config = dict(
    dataset='telescope images of galaxies (Galaxy Zoo DECaLS)',
    train_examples=44167,
    image_size=48,
    horizontal_flip=True,
    rotation_deg=10,
    latent_channels=6,
    decoder_weight_standardization=False,
    levels=5,
    init='xavier_uniform',
    optimizer='soap',
    lr=0.0013,
    beta1=0.95,
    one_sided=False,
    warmup_steps=1540,
)
Rows from block 6 of the encoder of a small image FSQ autoencoder, named by matrix and row number. Rows with one number belong to one neuron. Each number is 128 + 24 x the weight over its row's rms, rounded and kept within 0 to 255. All counts start at 0. Numbers have three digits each. After the name is the row's rms in percent of the matrix's.
After each neuron's rows are labels from the 100 images, of 14976, where the neuron reaches its highest value: "top examples" is what is common among them. Only what is clearly more common there than usual is listed. The data: telescope images of galaxies (Galaxy Zoo DECaLS).
# fc1: MLP up (encoder.blocks.6.mlp.fc1.weight, 1536x384), inputs 0-95
# fc2: MLP down (encoder.blocks.6.mlp.fc2.weight, 384x1536, transposed), outputs 0-95

fc1.301 098:161120142115150140110079119105161121135121153115117116052150150144113139145116113114130143162106144110108173128131113108138161129121127173143144120112117091109177240122105177096114121133146127122091132148096114102085134117124119117125130116118164134150120121128096112105109132142079105156
fc2.301 101:134129149176081157161156135140119100135095119155130101180122120111104119121141139146160137112147143058120074089114142125171082120116169103155123127143113158121120130124144091111130111113145187154136153166139138123184084088134105092099155166148134154125085150121162129146121097084106124121
top examples: spiral arms: yes

fc1.628 102:139138111109090145119108098108132113143129156149149153150106141140143131081111133126101116134116121085092176104098100101138135154133148156100134139110093129140125140132133108140112134144120127111135143077163179119143129145160129149175142117084100180130126112150118136136099124109138135146
fc2.628 097:114114168145085147122102144165110125101056124137109092164133110134154104113117157100135134179119140119135109092146165109149149161136142043134102130156127141108152149133117157157099167136134134083122116035128090126132135093079105150102093117121143101126129122128116136150138163163122145151
top examples: roundness: round

fc1.228 088:142133145162119082115116133147100117131150149138134105120146132143158092129146115124123158106093143118101112121136124101122109101147092126167140131130096097115137138120130158112114133104144140121116076176126185136101242140101130075123113148083154142138117136103128133110133068140126117143
fc2.228 070:123124128107114139132096135102088127092091106108117105154128104155121145130137090099105098119139135157105129172132110103146171137136143075126183125130167116143134146159134119113133150133088148086121146007151109088131098115142145106151115104132104117134124126155114123123160144123094114105
top examples: edge-on disk: no; spiral arms: yes

fc1.405 113:138073101159171147106145166119144144113134127144138147108177172108140119139157099114133131089118124115132172112166147135158126115142130118144144122132109119115108175131149161125103102158150111130107110108090172134165058152113113114124120128145140147117118163124152140105140127109164078186
fc2.405 118:125125152118131157126096103094112132092123114141103067128107125202132151135137147123119138130151146096156082102122124139154149114139160067103139078167157135155108113127102102072148145138109109054130121059158147143106102161138144109142138103100129072122126126096161104147149191120139151130
top examples: roundness: round

fc1.233 125:141143101063119133164169106136126113124139116157157083083125117106131130139128126114136123100111132163124114167121126129152123089177119135100097136156105106127135198149155114122082148070164132137114078155135106096100083114126112092150143097140101142122127116128138089150163162086122154123
fc2.233 119:137130150122074105130150129114106129094168119112102135136132123157188225113140117153118131102117113141131137138135161122159121165117141053087135119104118130119116067157108114114166134110116110124119093044149140167089125140111156129120114079153100084121160132125114110144146131120133172121
top examples: edge-on disk: no

fc1.343 106:131120165172130170133147122095116144127136118112122144106137108150125110135156170131095124098120084131093137111140107128120148145112137121109108146147122125145137116096165070139165142136104124122157144132136150135150113092126124135142168167074129108095096167101153125110134104130152168096
fc2.343 098:104120137121084135122117153129099140084104115129115096141135090158139141130170127123120129125164132092134090165116177101143163153124151020086119108151164146110137155125116149107149148136089149077128124000128142157128123151105177142171133095123149095129171146109124131154229162157127132146
top examples: shape: featured or disk; spiral arms: yes

fc1.82 076:134101115144121151112147128131141122135143139113114128137134145139134137154150105121141085108126122131137096094088157151146126148123131142134163122130131136098141155115124119124114153151112130066145131106121102060138138102153130125163111108099071099121112073131161117131084137122133130105
fc2.82 068:118144136118149121126127091191152126207116150140167144105123157089132147121121127139134137095129119146130140105147108119122149124147122158140128167097137155151123115164123123104139102130161145202121136255148125149159119137132108125096140175111148153102130117126101120110100112089134127115
top examples: bar: no

fc1.26 104:152150120136136170129119144108170118117146120094142118137136146176123139132142159135123106138125161119109163133131109131104144131135110156130172147094137154104149174130144139092120124126138136155099163150112090127134097129118121118108134182127143116117145132148118112104153107152093121122
fc2.26 109:127122134160090149165156152152119092132124147156133122079134099086137172117095080130147146122121123089151052079109136147164086148101126156129093121146087141139140096097126132092140119139129136159119127105110130133116099095145120112112120145147117159138120104140137126151082160080126105152
top examples: edge-on disk: no; spiral arms: yes; spiral winding: tight

fc1.329 108:112133117105137126130119148093126102153083163141142118098091112149134091150117134130145088125131116144116151110121125167124104115089121107119126142076079132106174131113177065106137141137114098168136109136146160102113134154117127138128165159116122104172128131118141108178127125142134180138
fc2.329 111:153088129110167142133135143075136152148157127101127119137130121146113095092145116128148127121147108161090143129147140135172107121124119122144155120145162133099138127120109111099098139143128066138096180115110119172119146122148112103125125096110107119163164167157137123146149073101138119092
top examples: shape: featured or disk

fc1.492 091:092074131097172127142120166185142153113145115155158127109161122088105110137092125115111098156065142142079150158139184098131100119079135142130113157084104147092111141155159153116125138128117095161133085121112076116152141120126114139130146140079137137128155143136143123134098128128150123112
fc2.492 079:106155126134109155141081127065118128096096126140111111118104097137111134122147142106113123120140129082145112158145147061137144109136117076102162132150138115131138114126124147130152172106130140047129112000134141135131143150133174142137123075133099139118130133116110118122217157159106149176
top examples: roundness: round

fc1.141 105:122120155138132121128107123129120123120072126129129102101113132138112075112169142123135121134126136130115186107111118143140117137113114101134108110141152140120160133118126113121141145150131124193114128115106126124111150122123126134135121139144106111153133117112156120122130147146126105109
fc2.141 080:169116101097171145124144116144166119169148130147153166140134192100103161125100124136129122108108107142145135106126101134129116106158116206153144133108072089116119121161112114115071132142148142133121136255114149099172068120161107106108150172131115140098094098169128138102079053082153140133
top examples: shape: featured or disk

fc1.278 093:117128118127095164135111113120095106121123105158089075046122113136078124158096165122162126138106147115138150149134122115119132109158133122154147138137157139138168146141133099112143102121149133148108116109126100110136121102126095122097095170168082087123110106140100116166119125116154102089
fc2.278 096:136127124136179160157174140168156137146132170169130144144103141119126139107124097142135173139119127141126125079092116116096127134102088187158123139102088151120123086102127122138129156100117148158127138184124115133137096116135083130154177175094151161117108115160158140155094148100103127131
top examples: spiral arms: yes

fc1.212 091:135115107142094131100132112110174121148119125176132139137149120123153118128108118131156092134133125102104147135095133096087115143109109155109117141108100159158136060160124090134094149135103156112114131090111116115153124190117141142144143168040096168118138126135073167153096131120171155103
fc2.212 085:119116139150079136134111132120127142064077117128122095142159106135141089101127123097120127148121151096150129120137153122152160177103178032116125117154159116138154146124144144161130153127117140059116116000138134126111139125109171137121093100102142087140143119146151136132177145156105139150
top examples: roundness: round

fc1.759 091:103114149127152151092121111124070122109099095094114093132142123125149103140127124121131098157102093145136163105096150149125142135096143151158162150102138106132147154133094103102128090152129127113128144149123091116105038104149113122090095144141106133103138138129180111147090147069092117144
fc2.759 112:099130127121109100140110134120107108073112127164091096112105121164158163155166155141125127128146121104128111140127155106131123129134171098089127125141172148072123168139135145123139099127170124097134143025155145120074169115138155132106151121118082106123144139101086109128183182163129146102
top examples: edge-on disk: no; spiral arms: yes

fc1.397 078:120132138147169142135106166157142135121128120155125102085159112106130119129125159107165128103143124133104209170145136095095123144153155129117113151163102160145099094157141180119156115129121126157125134085112097178120105123131112146099118140132141119140136140153097160166131136125134151129
fc2.397 075:109160166161127123117144132087095157108110159132156129154126115153128126091104140152098167148090134139128107106100100121142132118106103151155133078114122105091147086080110114142111145103136147118116120092164117110111132118163124142112155066136091111147130133156165143166131160120121127147
top examples: roundness: round

fc1.450 071:124147138150144143117132113105132137145162134127153107067139116153129170095067175138159144142121143123121154136128107126109152131111114137134120147124114123143141105092117138096143114144133141154109141135127112095130060090137129125129104169130168146118127128147075139114089116143103122133
fc2.450 075:127117132159104149131158129193159127153098148151127152149119133096119102119127095141151122149110101116141119046123070128101111128113098183161129121118090131101113142123134103127072149146139132166133130255109113120130142088157054132107168180116101157160068108134157124144086091109164097122
top examples: roundness: round

fc1.400 101:153097136126134108130089139152156116120140124129136134153163138145128131111101108173137119177127126116118181127122162137114140080145109130108126152159123136127136145122139136122128133161152083118105107173134106151155109126115097155076149185056151139155100113122126130059125127142128151123
fc2.400 089:101122138129108137116136116139094151082055132124114094105124082159147126157145123115106120126147158136137100128140120103124138119121143066143131108124132102124137114161148142102144173114129160112116110000136142133104178137099135118183132087157115118140135147123122114156162140159108111147
top examples: spiral arms: yes

fc1.148 094:140151123153128118124158105137151142143158145121124126089102099109156123126092140116141110101170117160141097140113154117150108134128115118170142076129095126132146135137117143110127156119148087135141135140147147075106204092113146117120185133127090095141129123119102129096118145155124143143
fc2.148 099:134130132113131158154095139143139122138153160124126121088133121118168117130176118160136159149132111135099144085132127142096170137127147145137121160099166146140114119113125149154131098117046124147109131162094126164126154131137108140137084135142178135122125144107135116204128078110100139130
top examples: edge-on disk: no; spiral arms: yes

fc1.443 071:127115153176119133114113128140148143156123119139118110082148135134082123170114115132126107164113137127099107104120133093124125121111117152157123140148118127135160159104127186147104167114141139089116130089104112108138111100122157099171077137111108132138135105141108106131074122156150130132
fc2.443 072:127146096080154065146129090123149120173091119138148170162126127100119097122135124131144130097116132116166133127122130126108148143172165150150118139128132108139164120147110100132120141130121159173103113255131118114152098144127110139102160160145132142130101114108144135124120139099117131114
top examples: bar: no

fc1.262 068:148133145145143124102130112143122152124171169108130098175159119142135148111114122164123122122122134116119088107154130131109120136107126154141101081092139136149102093121126099114095134120124112122116151155161160105082115080124147112104135120147203108156118132137100132104145110162136162099
fc2.262 069:109131124137130172147144108143127162190184143141149116136144179114123139123090122154110101105143106150081177126105103117130167135133101171155109152104084105108108123118124150102144127113127088143134132251118081141151179151128085150129102143123095119149113121110101108120120140103100144130
top examples: spiral arms: yes

fc1.434 127:100113151095092109118117126165106146132130110128098100109143118128124133130157122148127103103121145138144184148142134117123180161140133104136125109140141113133116087129129123150104111157140139089143158185103131139106135139120128108107144108156150132099169153119115143127076165077138116123
fc2.434 127:175132109098128144129175136162152097131103105160149121151110133130057159136109114118132121107129120095167103110117104101129135117106129123124076103146149134130118182150123127103109117126231141122141139094148133154176072112123118126114138163133135147116082116179104149128133115167132135139
top examples: edge-on disk: no; spiral arms: yes

fc1.175 113:100121111082114121115125086126153130132121088150115126186089090131117115102124126131145116128115121133131100159150140116151141127113123118135142147126096138135118127130142087122132130109111136143126135168151153134166151140135133136159128150112111116130127161076125084163130135130099165131
fc2.175 108:105115110145102089124132137115072125095110120138100100150147126141125154175127127166169123145162124148121088113113149107160158155161155051097133119111188122148139109148127135087125143107136129112121106008132120147113144142113156141135105102120160103135164133102111104173216128134148085107
top examples: shape: featured or disk; edge-on disk: no; spiral arms: yes

fc1.549 083:124145133100124132086159125111124134146119121112122137079139139143133169109103136166108089145125146125121131138125103104133146128124135132124128083117104129112116076127116148149148129118131129123106134141148128073112088108095125148141107154139168146138114113128022108135154084137128138125
fc2.549 098:147123140125133123130101125132150125099161126118148138116120129124078072100163135128149154116132097146153155098114086138122141131129138126124167131109172120130177117098097167134141127104122121128129132055153108128154125115118147127142136126148059087131121147141157136115147136102134143161
top examples: roundness: round

fc1.269 103:087127119111165134126130148109105137136164142125105124089167140100107134178154159142120134142111101115080103155140153144102145157143160108180114087105111103117109105123117139132097078145138116087123103088134119135137106122134142120109140140154146175181157098128082139115162144108134121177
fc2.269 102:142102126159123107125115109170125157141093118108133121126121115140153134109129161111103129171122112181152114107094108116140134131128125102131110148115161082168198134109149105139135118152165150110112131146116114124141100069099123088176122150120139090137133112175162140128089124123118136115
top examples: bar: no

fc1.160 093:143156123124125114139116109123149139118175087125137120112132153112165143122129138154113122158132125135133114133119133108099142069135166116141138077114164159097155117126101123117155142101124123177127116153128129089105128124129114117153126149158107122120094105131107113127114129144069090107
fc2.160 093:091136155133117125097135136119136126102127144144091148056151098149152139095145137151135130142143155117148162155130111155110119145132116079111141162122160144118116123145111154092159146128108144099131119000126144141115136125121161157141133085133144084120158113132119136138179155119123141145
top examples: roundness: round

fc1.646 094:140123122132153116129144146197150126135132168141141112148165136153115149140099132129125107141153124090134122161123131102153093109152131100129117113132143127164138109143088139108149080160133125149124126130136113160132080150134103110098129096169095123122133119126113119155136100117129122115
fc2.646 091:109152136123103118133129106111094141084123121125162116153124118194138148090141115122142129145147106127111105124121132142118134075111111103109148108153168137135151105099120131145120134102124149115110115014162162152062169173143150143137122087150163091161139146138142152157139141160092142132
top examples: edge-on disk: no; spiral arms: yes

fc1.512 095:124142121147118134111116135147139153148125146145153143042122152095131166140103121138138129163105138110129122143158136125106140109107096127116142115119122130106091124136114105115117113084149096130115153165144155084138109122118143115135120109124149131131131160155111101145111129095118145136
fc2.512 098:114145132133117131115134160126111115125159103110120158130123104122036048113147154112149142153133156154156139088090114109122124135144168097096100139152150148117151135160133133143139142119127098106130101054147082139133093146129128152158147143127070155157152114127113171089167126150138118122
top examples: roundness: round

fc1.137 091:109136125146115159122106122109146116142179135130097104170133139121104136162117146109121112138100151115097199138132110089105142145114150144169142170080107144126152176198111137110093141151132131118118135144149081166138054117122136134127140156090183121106108117151135117128093186130129153133
fc2.137 094:117144125145141144165145127146149141125122152142125134093120121135112147119117097136187170124132091125137071070118104138148116108123101124114142118127047127074127064065089125165109126090127160145115132172077093121099107079137091102112149133131106147128115135145155117116118095119129135131
top examples: edge-on disk: no; spiral arms: yes; bulge size: small

fc1.134 091:136101097141076133149094132185101118141097121131128136033125128142145104125118111130132119129132137134143093128139160137142083121151118134164108094120132099167153113112142134114138163107133137096141140173142144172083201162152121120142135135120086131125139145145163100137143080120126097100
fc2.134 086:132158136103097100129129144137063100094113109183127126178125112152095124170151154124141155158139161138135073150144127102168110152154141077140095125166141141146121165129126115144136127155146149096116123031184145132145093130082147144117099055139176135151163158122118165138135158139161133130
top examples: spiral arms: yes

fc1.516 099:098154138145128118114159114140107150148099136104113130237127137168092127124097113141122124118138115163137073129138127083135072080133152063090128105146137177163116129114144107135134101174119138113134158146100112147134095106117112133146172148128071097133121103145193140146155163136156146152
fc2.516 078:146134136161138145122109131117105117117114119143127134072138102083148125120105137125144101150162135074169165122111158108142158120156130124140135132130126090118161138106167147136149103065144147155137123059161149092127141140129120107142060125147186161099166164122086149141100152153083100147
top examples: roundness: round

fc1.426 097:134157170122138154118119094117074130138080097085115098026136095136157116142130114112126161078078130158160106118117130143148105117116115147148138147142122120108160131123110098082093103126124151143164144154105103118147176126135109085144099137112114123133128164101122105117114152120128139178
fc2.426 118:144122094167124102137111146118124107135067130115114110142101142142127140112101108119139130115132134123123124128108144113132156160133148093105118132115178134116104167208111117101106144152103115104129122083135158102139074115173166119160116160137099115122124122134122114121125126161118112154
top examples: spiral arms: yes

fc1.352 093:146111131173158134132171087087131122130120145113119128173123158140149107140106147132131122128148122084162126116111118105195118123124136136128102123139185096144140156143140092143113131127138125117122121112134146162142124107135111089136163157198147124107101085142126126118082075147164100120
fc2.352 125:144127106159125164176132128169123146113102094149105121171115159095097166140132073119174158109159151126144095103120188115112126115130114152137145149123071136177119097088159130097159120110144185108147113165103096092090162133162118175106114138101188134107114122113126113130144113141107133157
top examples: roundness: cigar-shaped

fc1.71 089:163107114158142148120149115143161110133165123134104117251146136164095128134133121113130098153137101143138127089097152147170130160151105139139124118138134139139135153145142152137124131141127132053133140166161137155176131125115141157124095130104116101129135094133157109121088119117175141126
fc2.71 074:085110134118135187150135151163138146138126151165139176086102125121161120127123129113169144115177139153121139166134098142105148123097152168141117149112102085127112095120097184125120114103110140196157096185103092115091153122128117098142139119098131155126081153174103105102140111137125126144
top examples: shape: star or artifact

fc1.562 086:137110153136123140177105152144097087117123108101164101134133100138112083081086147133119136115120142097111141128147128144135146151148119135123099116106140132125137087107142141113128123113111149121128134130137148124071125160138109123114131122130164135108113175119080106124148114123141129111
fc2.562 086:187123113120155141133148114096135163167137159123146127090142135106144157151110109137115117156147105156070119173151131103118124133099102186154097124113137098136143142169139126076133091157133109141155123224141106116103186106129146132120111180127070125138106124159130134160149099107119083118
top examples: roundness: round

fc1.249 130:127138132080141105105105124153154106122111153146108119100115129112133159127149109098144120114153128151135140161108099129143100132123159126123092162126099117136118070158141120127080104128133139137120132153147099169158111118117166118119088118111106165103117111130147142099173166090138152131
fc2.249 111:187124153153104102146144154167149098130239111127100120152130162139082164089113114140125111113138113126136115099110132153096111150117134139137122110157085116118132126112117126152129156168139117139125137149129167115133081118102120144116141154133051094114131114084092143112098112160148131105
top examples: spiral arms: yes