config.toml
encoder_layer_scale_init = 1.0
encoder_widths = [96, 192, 384]
decoder_weight_standardization = false
decoder_widths = [48, 96, 144, 192]
levels = 5
optimizer = "soap"
max_precond_dim = 1024
adamw_lr_other_params = 0.0025
ema_decay = 0.999
max_steps = 7700
lr_schedule = "constant"
adamw_weight_decay_other_params = 0.05
Rows from block 1 of the decoder of a small image FSQ autoencoder, named by matrix and row number. Rows with one number belong to one channel. Each number is 128 + 32 x the weight over its row's rms, rounded and kept within 0 to 255. All counts start at 0.
Before each channel's rows are labels from the 100 images, of 14976, where the channel reaches its highest value: "responds to" is what is common among them; "patch colour" is the nearest of a few named colours to the mean colour under the peak. Only what is clearly more common there than usual is listed. The data: telescope images of galaxies (Galaxy Zoo DECaLS). In brackets: how many of the 100, against the usual share in percent.
# convs0: first 3x3 conv (decoder.mid.1.convs.0.weight, 192x192x3x3, each kernel summed), inputs 144-191
# convs1: second 3x3 conv (decoder.mid.1.convs.1.weight, 192x192x3x3, transposed, each kernel summed), outputs 144-191

responds to: roundness: cigar-shaped (54 vs 8.1); edge-on disk: yes (25 vs 5.2)
patch colour: brown (88 vs 12.7)
convs0.174 [ 91 159 180  76 114 169 133 159 161 128 108 157 116 120 135 121 200  96  99 114 172 120 109 105 120 158 137 138 105  95 155 153 130 133  98 121 124 153 192 156 146 162  51  79 218 153 140  78]
convs1.174 [ 84 232  87 174 190  62 113 153  92 126 172 140 135  80 112 151  91 116  58 103 117 102 135 127 133  49 115 122 131 149 145  71 182 155 111 137 122 112 126 107 113 123 176  67 117 151  60 177]

responds to: shape: featured or disk (63 vs 30.4); edge-on disk: no (58 vs 24.7); bar: no (30 vs 12.9)
patch colour: brown (77 vs 12.7)
convs0.67 [143 163 119  79 106 159 101 131 124  95  95 103 139 146 121 133 115 131 116 138 111 124 116 151  78 148 102 148 130 132 123 125 126 131 120 130  78  47 114 159 139  79 177  66 114  68 138 117]
convs1.67 [ 89 170 143  97 103 140 108 200 107  42  91 154 145 103  67  62 131 133 121 114 111 167  81 135 112 163 149  93 132 139 100 145 134  79  71 197 200 150 167  96 167 178 154 141 196 156  91 136]

responds to: roundness: cigar-shaped (34 vs 8.1)
patch colour: brown (55 vs 12.7); grey (45 vs 6.2)
convs0.122 [ 82 147 136 145 138 171 129 137 141 131 133 135 117 102 103  54 124  73 122  80 121  60 174 123 176 142 120 129 139 119  90 154 140 129 105 162 132  77 131  96  92 134 118 134 144 125 137 103]
convs1.122 [171 133 136 106 195  91 152 140 154  92 116  95 130 127  76 159 116 114 123 166 151 146 134 123  97 156 115 107  97 125  96 101 165 116 156 109  92 137 171 182 175 152 102 157 211 122 105 148]

responds to: roundness: round (52 vs 20.3)
patch colour: grey (97 vs 6.2)
convs0.173 [128 148 107  88 112 179  96 139  80 109 102  95 138  74  85 109 143 109 148 129 124 133 154 112 223 105 110  99 158 162  95  54 132 119 126 175 176 110 177 148 157 146 135 120 124  98 151 108]
convs1.173 [193  73 159 117 156  83 151 107 129 129 177 122 111 151  80 106 174  98 141 116 120 114 143 147  83 144 154 195 179 142 104 112 106 161 139 125 140  98 123  91 137 114  38 109 124 111  95 118]

responds to: roundness: cigar-shaped (51 vs 8.1); edge-on disk: yes (28 vs 5.2)
patch colour: brown (93 vs 12.7)
convs0.61 [ 86 110 141 116 166 128 127 102  96 125  90 122 110 127  83  98 100  79 107 123 143 109  92 139 178 145 172 129 153 217 125 135 158  51 105 138  32 145 115 114 111 163 138 169 127 135 109  70]
convs1.61 [134  67  94  94 210 116 125 145 150  84 142 114 130 108 100 115  85 198 103 146 118 142 113 105  72 126  93 129 178  47  49 100 105 174 186 142  88 115 133 102 118 117 161 105  89  73 144 137]

responds to: roundness: round (48 vs 20.3)
patch colour: grey (76 vs 6.2)
convs0.63 [115  97  95 158 190  84 101 112  62  69 130  59  52 130 140 118  96 124  60 134 125 124 131 125  88 124 140  47 101 156  99 111  96 159 119  68  99 164 121 114 120  96  86 105 132 126 119 114]
convs1.63 [115  32 161  99  57 126  96  98  91 111 122 180 148  85 195 153 102 150 150 129  90 121  92 135 131 159 109 153 183 138 121  89 116 141 119 127 190 142 124  98 133 132  73 215  83 124 109 160]

responds to: roundness: round (42 vs 20.3)
patch colour: grey (70 vs 6.2)
convs0.101 [180 113 128 148 173 148 103 144 206  54 102 145  95  71 102  87 154  99 127 156  88  79 158 164 142  98 181 139 113 157  69 119 123  96 141  99  75  68 117 111 150  76  73  93 172 120 138 145]
convs1.101 [173  41 111 162 198 104 155 110 105 153 152 105  81 106 179 125 157 163  93 156 121 133 145  88 105 132 144 155 128 130 147 140 144 177  86 164 115 139 144 104 127 158 102 142 110 121 159 143]

responds to: edge-on disk: yes (36 vs 5.2); roundness: cigar-shaped (30 vs 8.1)
patch colour: brown (68 vs 12.7); grey (32 vs 6.2)
convs0.111 [115  64  99 158 148 105  90 115 109 149 134  86 110  93 198 143  94 156  99 125 101  91 102 153 122  93 120 105 144  58 198 151 134 125 142 135 131 195 180 186 119 185  88  77 132 183 112 128]
convs1.111 [236  35 137 136 158 193 140 103 178 182 108 150 159 196 123 118 146  76 150 145 115 113  94 107 167 157 146 142  83  99 193 146 100 128  92  85 171 113  93 131 100 141  67 139 115 106 113  90]

responds to: roundness: round (67 vs 20.3)
patch colour: grey (67 vs 6.2); brown (33 vs 12.7)
convs0.137 [133 109  97 112 124 132 156 126 119 166 102 142 117  80 110  99 180 141  91 116 172 105 103 123  95  99 101  60 160 153 127 187 119 144 129 182 116 143  93  98  65 132  92  57  87 155 130 124]
convs1.137 [151  88 123 134 162 146 154 134 127 122 113 110  79  55 125 124 135  98 101 159 132 147 137 137  97 144 142 154 101  83 141 109 166 162 158  94 115 145 135 170 110  99  44 144 147  83 106 136]

responds to: roundness: round (49 vs 20.3)
patch colour: grey (100 vs 6.2)
convs0.181 [ 84  87  21 162 179 129 124 123  94 144 177 123 106 108 136 143 161 108  91 118 123  85 124 127  87 145 147 116 108 128 170 174  81 159 134 133 104 121  95 128  37 148  89  82  96 126  90 134]
convs1.181 [109  67 159 179 101 102 175 128 104 203 122 189 116 152 215 145 139 120 132 161 155 125 139 160  91 124 130 143 154 114 174 161 133  89 103 176 186 178 158 167 113 169 104 156 170 179 118 154]

responds to: roundness: cigar-shaped (47 vs 8.1); edge-on disk: yes (39 vs 5.2)
patch colour: grey (88 vs 6.2)
convs0.41 [148  86 131 150 119 109 115 125 103 138 148 119 143 118 169 111 138 114 135 114 116 156  96 118 145 127 123  89 107 152  96 118  93  96 146 124  43 107 166 110 120 150  94  69  88 119 115 151]
convs1.41 [ 77 174  94 120 127  75 132 114 115 102 128 137 125  68  86 166 131 164 166  94 166  96 139 107 112  41 108 143  75 112 158 101 138 130  97 119 183 177  89  73  69 116 191 126  97 120 101 202]

responds to: roundness: cigar-shaped (38 vs 8.1)
patch colour: grey (98 vs 6.2)
convs0.85 [139 143  92 132 128 125 131 120 126 139 110 175 136  98 138 151 134 100 149 112 153 165  92 117 140 134 146 111 133  90 160 153 145 138 112 173 110 106 175 146 120 218  84 101 175 161  98 100]
convs1.85 [151 174 150 143 100 135  94  95 107 158 135 101 120  68 148 105  48 107 136 125 103 124 147 133 134 145 146 149 125  95 177 137 148 160 110 128 129  96  95 124  65  48 131 150  53 110 117 199]

responds to: edge-on disk: yes (27 vs 5.2)
patch colour: brown (63 vs 12.7); grey (37 vs 6.2)
convs0.42 [100 113  75 146  84 105  88 151 126 148 151 113 173 130  68 152 124 118 125 111 114 118 103 132 119 118 192 125 114 133 143 163 117 151 119 144  92 124 130 154 136 131  90 127 120 147  99 118]
convs1.42 [117 152 110 132 144 103 130 140 116 150 155 142 105  89  92 118  71 130  88 123 165 138 150 146 125 132 133 126 140  72 175 112 159 137 160  93 139 129 107 143 107  87 149 113 112  64  57 135]

responds to: roundness: cigar-shaped (37 vs 8.1); edge-on disk: yes (25 vs 5.2)
patch colour: brown (73 vs 12.7); grey (27 vs 6.2)
convs0.186 [ 95 134 148 102 129 129 181 113 146 157 181 142 122 120  89 126 199 160  68 114 225 120 141 118  74 119 129 128 106 109  83 105 142  70 135 150 140 130  75 180 108 117  96 139 111 187 154 129]
convs1.186 [153 201  78 105 105 166 126 129 160 208 165 105 108 155 176 184  76 113 143  84 106 123 167 126 184 117 119  94  95 133 231 157 102 123 100 125 144 108 106 143  89 145 158 147  90  41  93 142]

responds to: roundness: cigar-shaped (26 vs 8.1)
patch colour: grey (68 vs 6.2); brown (32 vs 12.7)
convs0.138 [ 74 122 141 149 152 121 121 121  80 113 120  62 126 141 106 146  68 155 100 122 109 137  93 103 113  80 138 145  96 134 110 133 112 170  70 118 155 142 151 134 109 149 144 100  97 101 105 184]
convs1.138 [180  80 117 117 126 194 122 100 112 120 109 150 146 158 169 144 132 104 153 122  90  90 117 140 113 169 108 151 180 160 163 132 121 128 163 132 169 112 151 131  96 175  97 159 167 147 113  84]

responds to: edge-on disk: yes (31 vs 5.2); roundness: cigar-shaped (27 vs 8.1)
patch colour: brown (72 vs 12.7); grey (25 vs 6.2)
convs0.164 [146 142 108 155 100 146 107 122 121 141  96 125 130 106 130 145 154 125  67 111 150  77 132 106 112 114 147 117  88 107 110 142 138 123  87 157 101 142 133 128 174 144  82 132  89 140 113  97]
convs1.164 [126 202 171  79  98 113 148 109 120 109 121 159 126  82  85 141  90 168 143 111 143 169 117 131  76 148 154 103  98 104 220 131 134 130 128 126 158 196  42 148 119 103 193 147  88  57  59 161]

responds to: edge-on disk: yes (26 vs 5.2)
patch colour: brown (66 vs 12.7)
convs0.118 [117  89 113 158  92 172 134 101  63 113 136 133 147  77  68  84 141 101 126 123 101 115 131 146  82 135 127 135 131 165 105 159 130 145  73 135 162  97 131 151 122 110 152 169 122 209 196 100]
convs1.118 [137  85 154 102 131 112 101 143 136  92 167 128 136 154  91 180 160 175 135 155 132 111 125 107 116  79 115 115 124  65  73 131 136 167 136 115  46 119 155 130 184 123 136 164 123  80 170 167]

responds to: roundness: cigar-shaped (44 vs 8.1); edge-on disk: yes (37 vs 5.2)
patch colour: brown (95 vs 12.7)
convs0.178 [112 155 130 106 116 171 128 151 165 137 161 156 129 147  98 136 136 118 103 141 126 147 130 110  65  80 129 127  97  99 179 119 106 141  94 210 155 148 109  84 134 121  63 110 125  87 130 178]
convs1.178 [120 143 121 100 119 111 121 163 141 130 140 125 142 140 155 150 117 137 125 132 131 106 173 120 146 143 104 131 145 142 191 136  73  83 156  91 151  80  65 173  78 146 140 117 182 108 148  97]

responds to: roundness: round (41 vs 20.3)
patch colour: grey (91 vs 6.2)
convs0.182 [116 197  70 164 136 118  86 173 130 164 107 145 139  98 152  73 156 119 146  72  75 165 136 121  94  87 150 136 140 121 179 190 102 123 144  35 123 102  90 136 113 139 127 121 192 154 120 173]
convs1.182 [137 135 186 131 159 115 173 153 110 132 130 111 117 116 145 153  88 154  80 119 194  88  83 142 112 120 109 153 180 164 157  97 140 161  39 200 149 153 123 164 135 116  60 151 130 156  63 144]

responds to: edge-on disk: yes (44 vs 5.2); roundness: cigar-shaped (40 vs 8.1)
patch colour: brown (87 vs 12.7)
convs0.154 [156  85 110 197  73 129 111 111 123 132 110 174  81 110 164 146 156 143  87 125 162 178 161 117 152 123 134 108 124 102 112 146 117 171 116 167 116 121  90 156 169 142  74 118  85  94 159 118]
convs1.154 [178 190 136 135  97 188 129  52 149 146 103 122 139 118 120 162  85  97 147  87 174  96 161 135  90 136  78 113 137 102 206 158 168 120 116 142 206 111 113  89  70 132 173 159  67  90 147 189]

responds to: roundness: cigar-shaped (33 vs 8.1); edge-on disk: yes (31 vs 5.2)
patch colour: brown (64 vs 12.7); grey (27 vs 6.2)
convs0.36 [147 129 139 107 137 212 146 141 123 124 130 153 186 115 122  84 187  78  92 118  75 122 164 153 117 133 126 162 126  82 154 113 161 142 170 127 160  52 136  95  75 152 104 120 139 115 207 109]
convs1.36 [141 155  98  84 101 175  53 126  94  57 128  69 110  87  47 182 113 122  87 130 137 124 118  85  93 109 101  87  87 159  96  86 175 152 144 166  67 171 108 126 135 115 218 102 144 126  73 147]

responds to: roundness: cigar-shaped (37 vs 8.1)
patch colour: grey (65 vs 6.2); brown (35 vs 12.7)
convs0.19 [160 157 114 107 100 144 131 179 124  88 182  54 118 183 144 189 112 143 132 175  58 164  83 111 121 108  69 128 121 199  91 124 115  97 117 178 177 105 110 137 113  91 126 141  95 122  84 105]
convs1.19 [118  93 125 183 175 142 143  91 204 151 138 199 121 102 174 103 138 146 110 101 102 167 128 188 132  87 107  80  74  85 160 130 153 119 160 119 137  92 126 127 108  85 115 156  43  89 117  89]

responds to: shape: featured or disk (72 vs 30.4); edge-on disk: no (68 vs 24.7); bulge size: moderate (40 vs 6.6)
patch colour: grey (89 vs 6.2)
convs0.69 [125  84  79  89 161  88 174 125  60 157 129  98 174  89 172  86  82  80 114 120  99 107 220 124 108  95 138 123 108 102 137 155 176 125  30 119 151 116 148 161  92 127 114 153 139 132 152 137]
convs1.69 [147  77  91 135  64 138 107 179  81  93 144  94 142 164  87 136 132  96  92 112  85 104  42 123 125  74  77  95 120 159 157  92 132  98 116 152 117 111  38  61  98 151 228 166 154 119 120 140]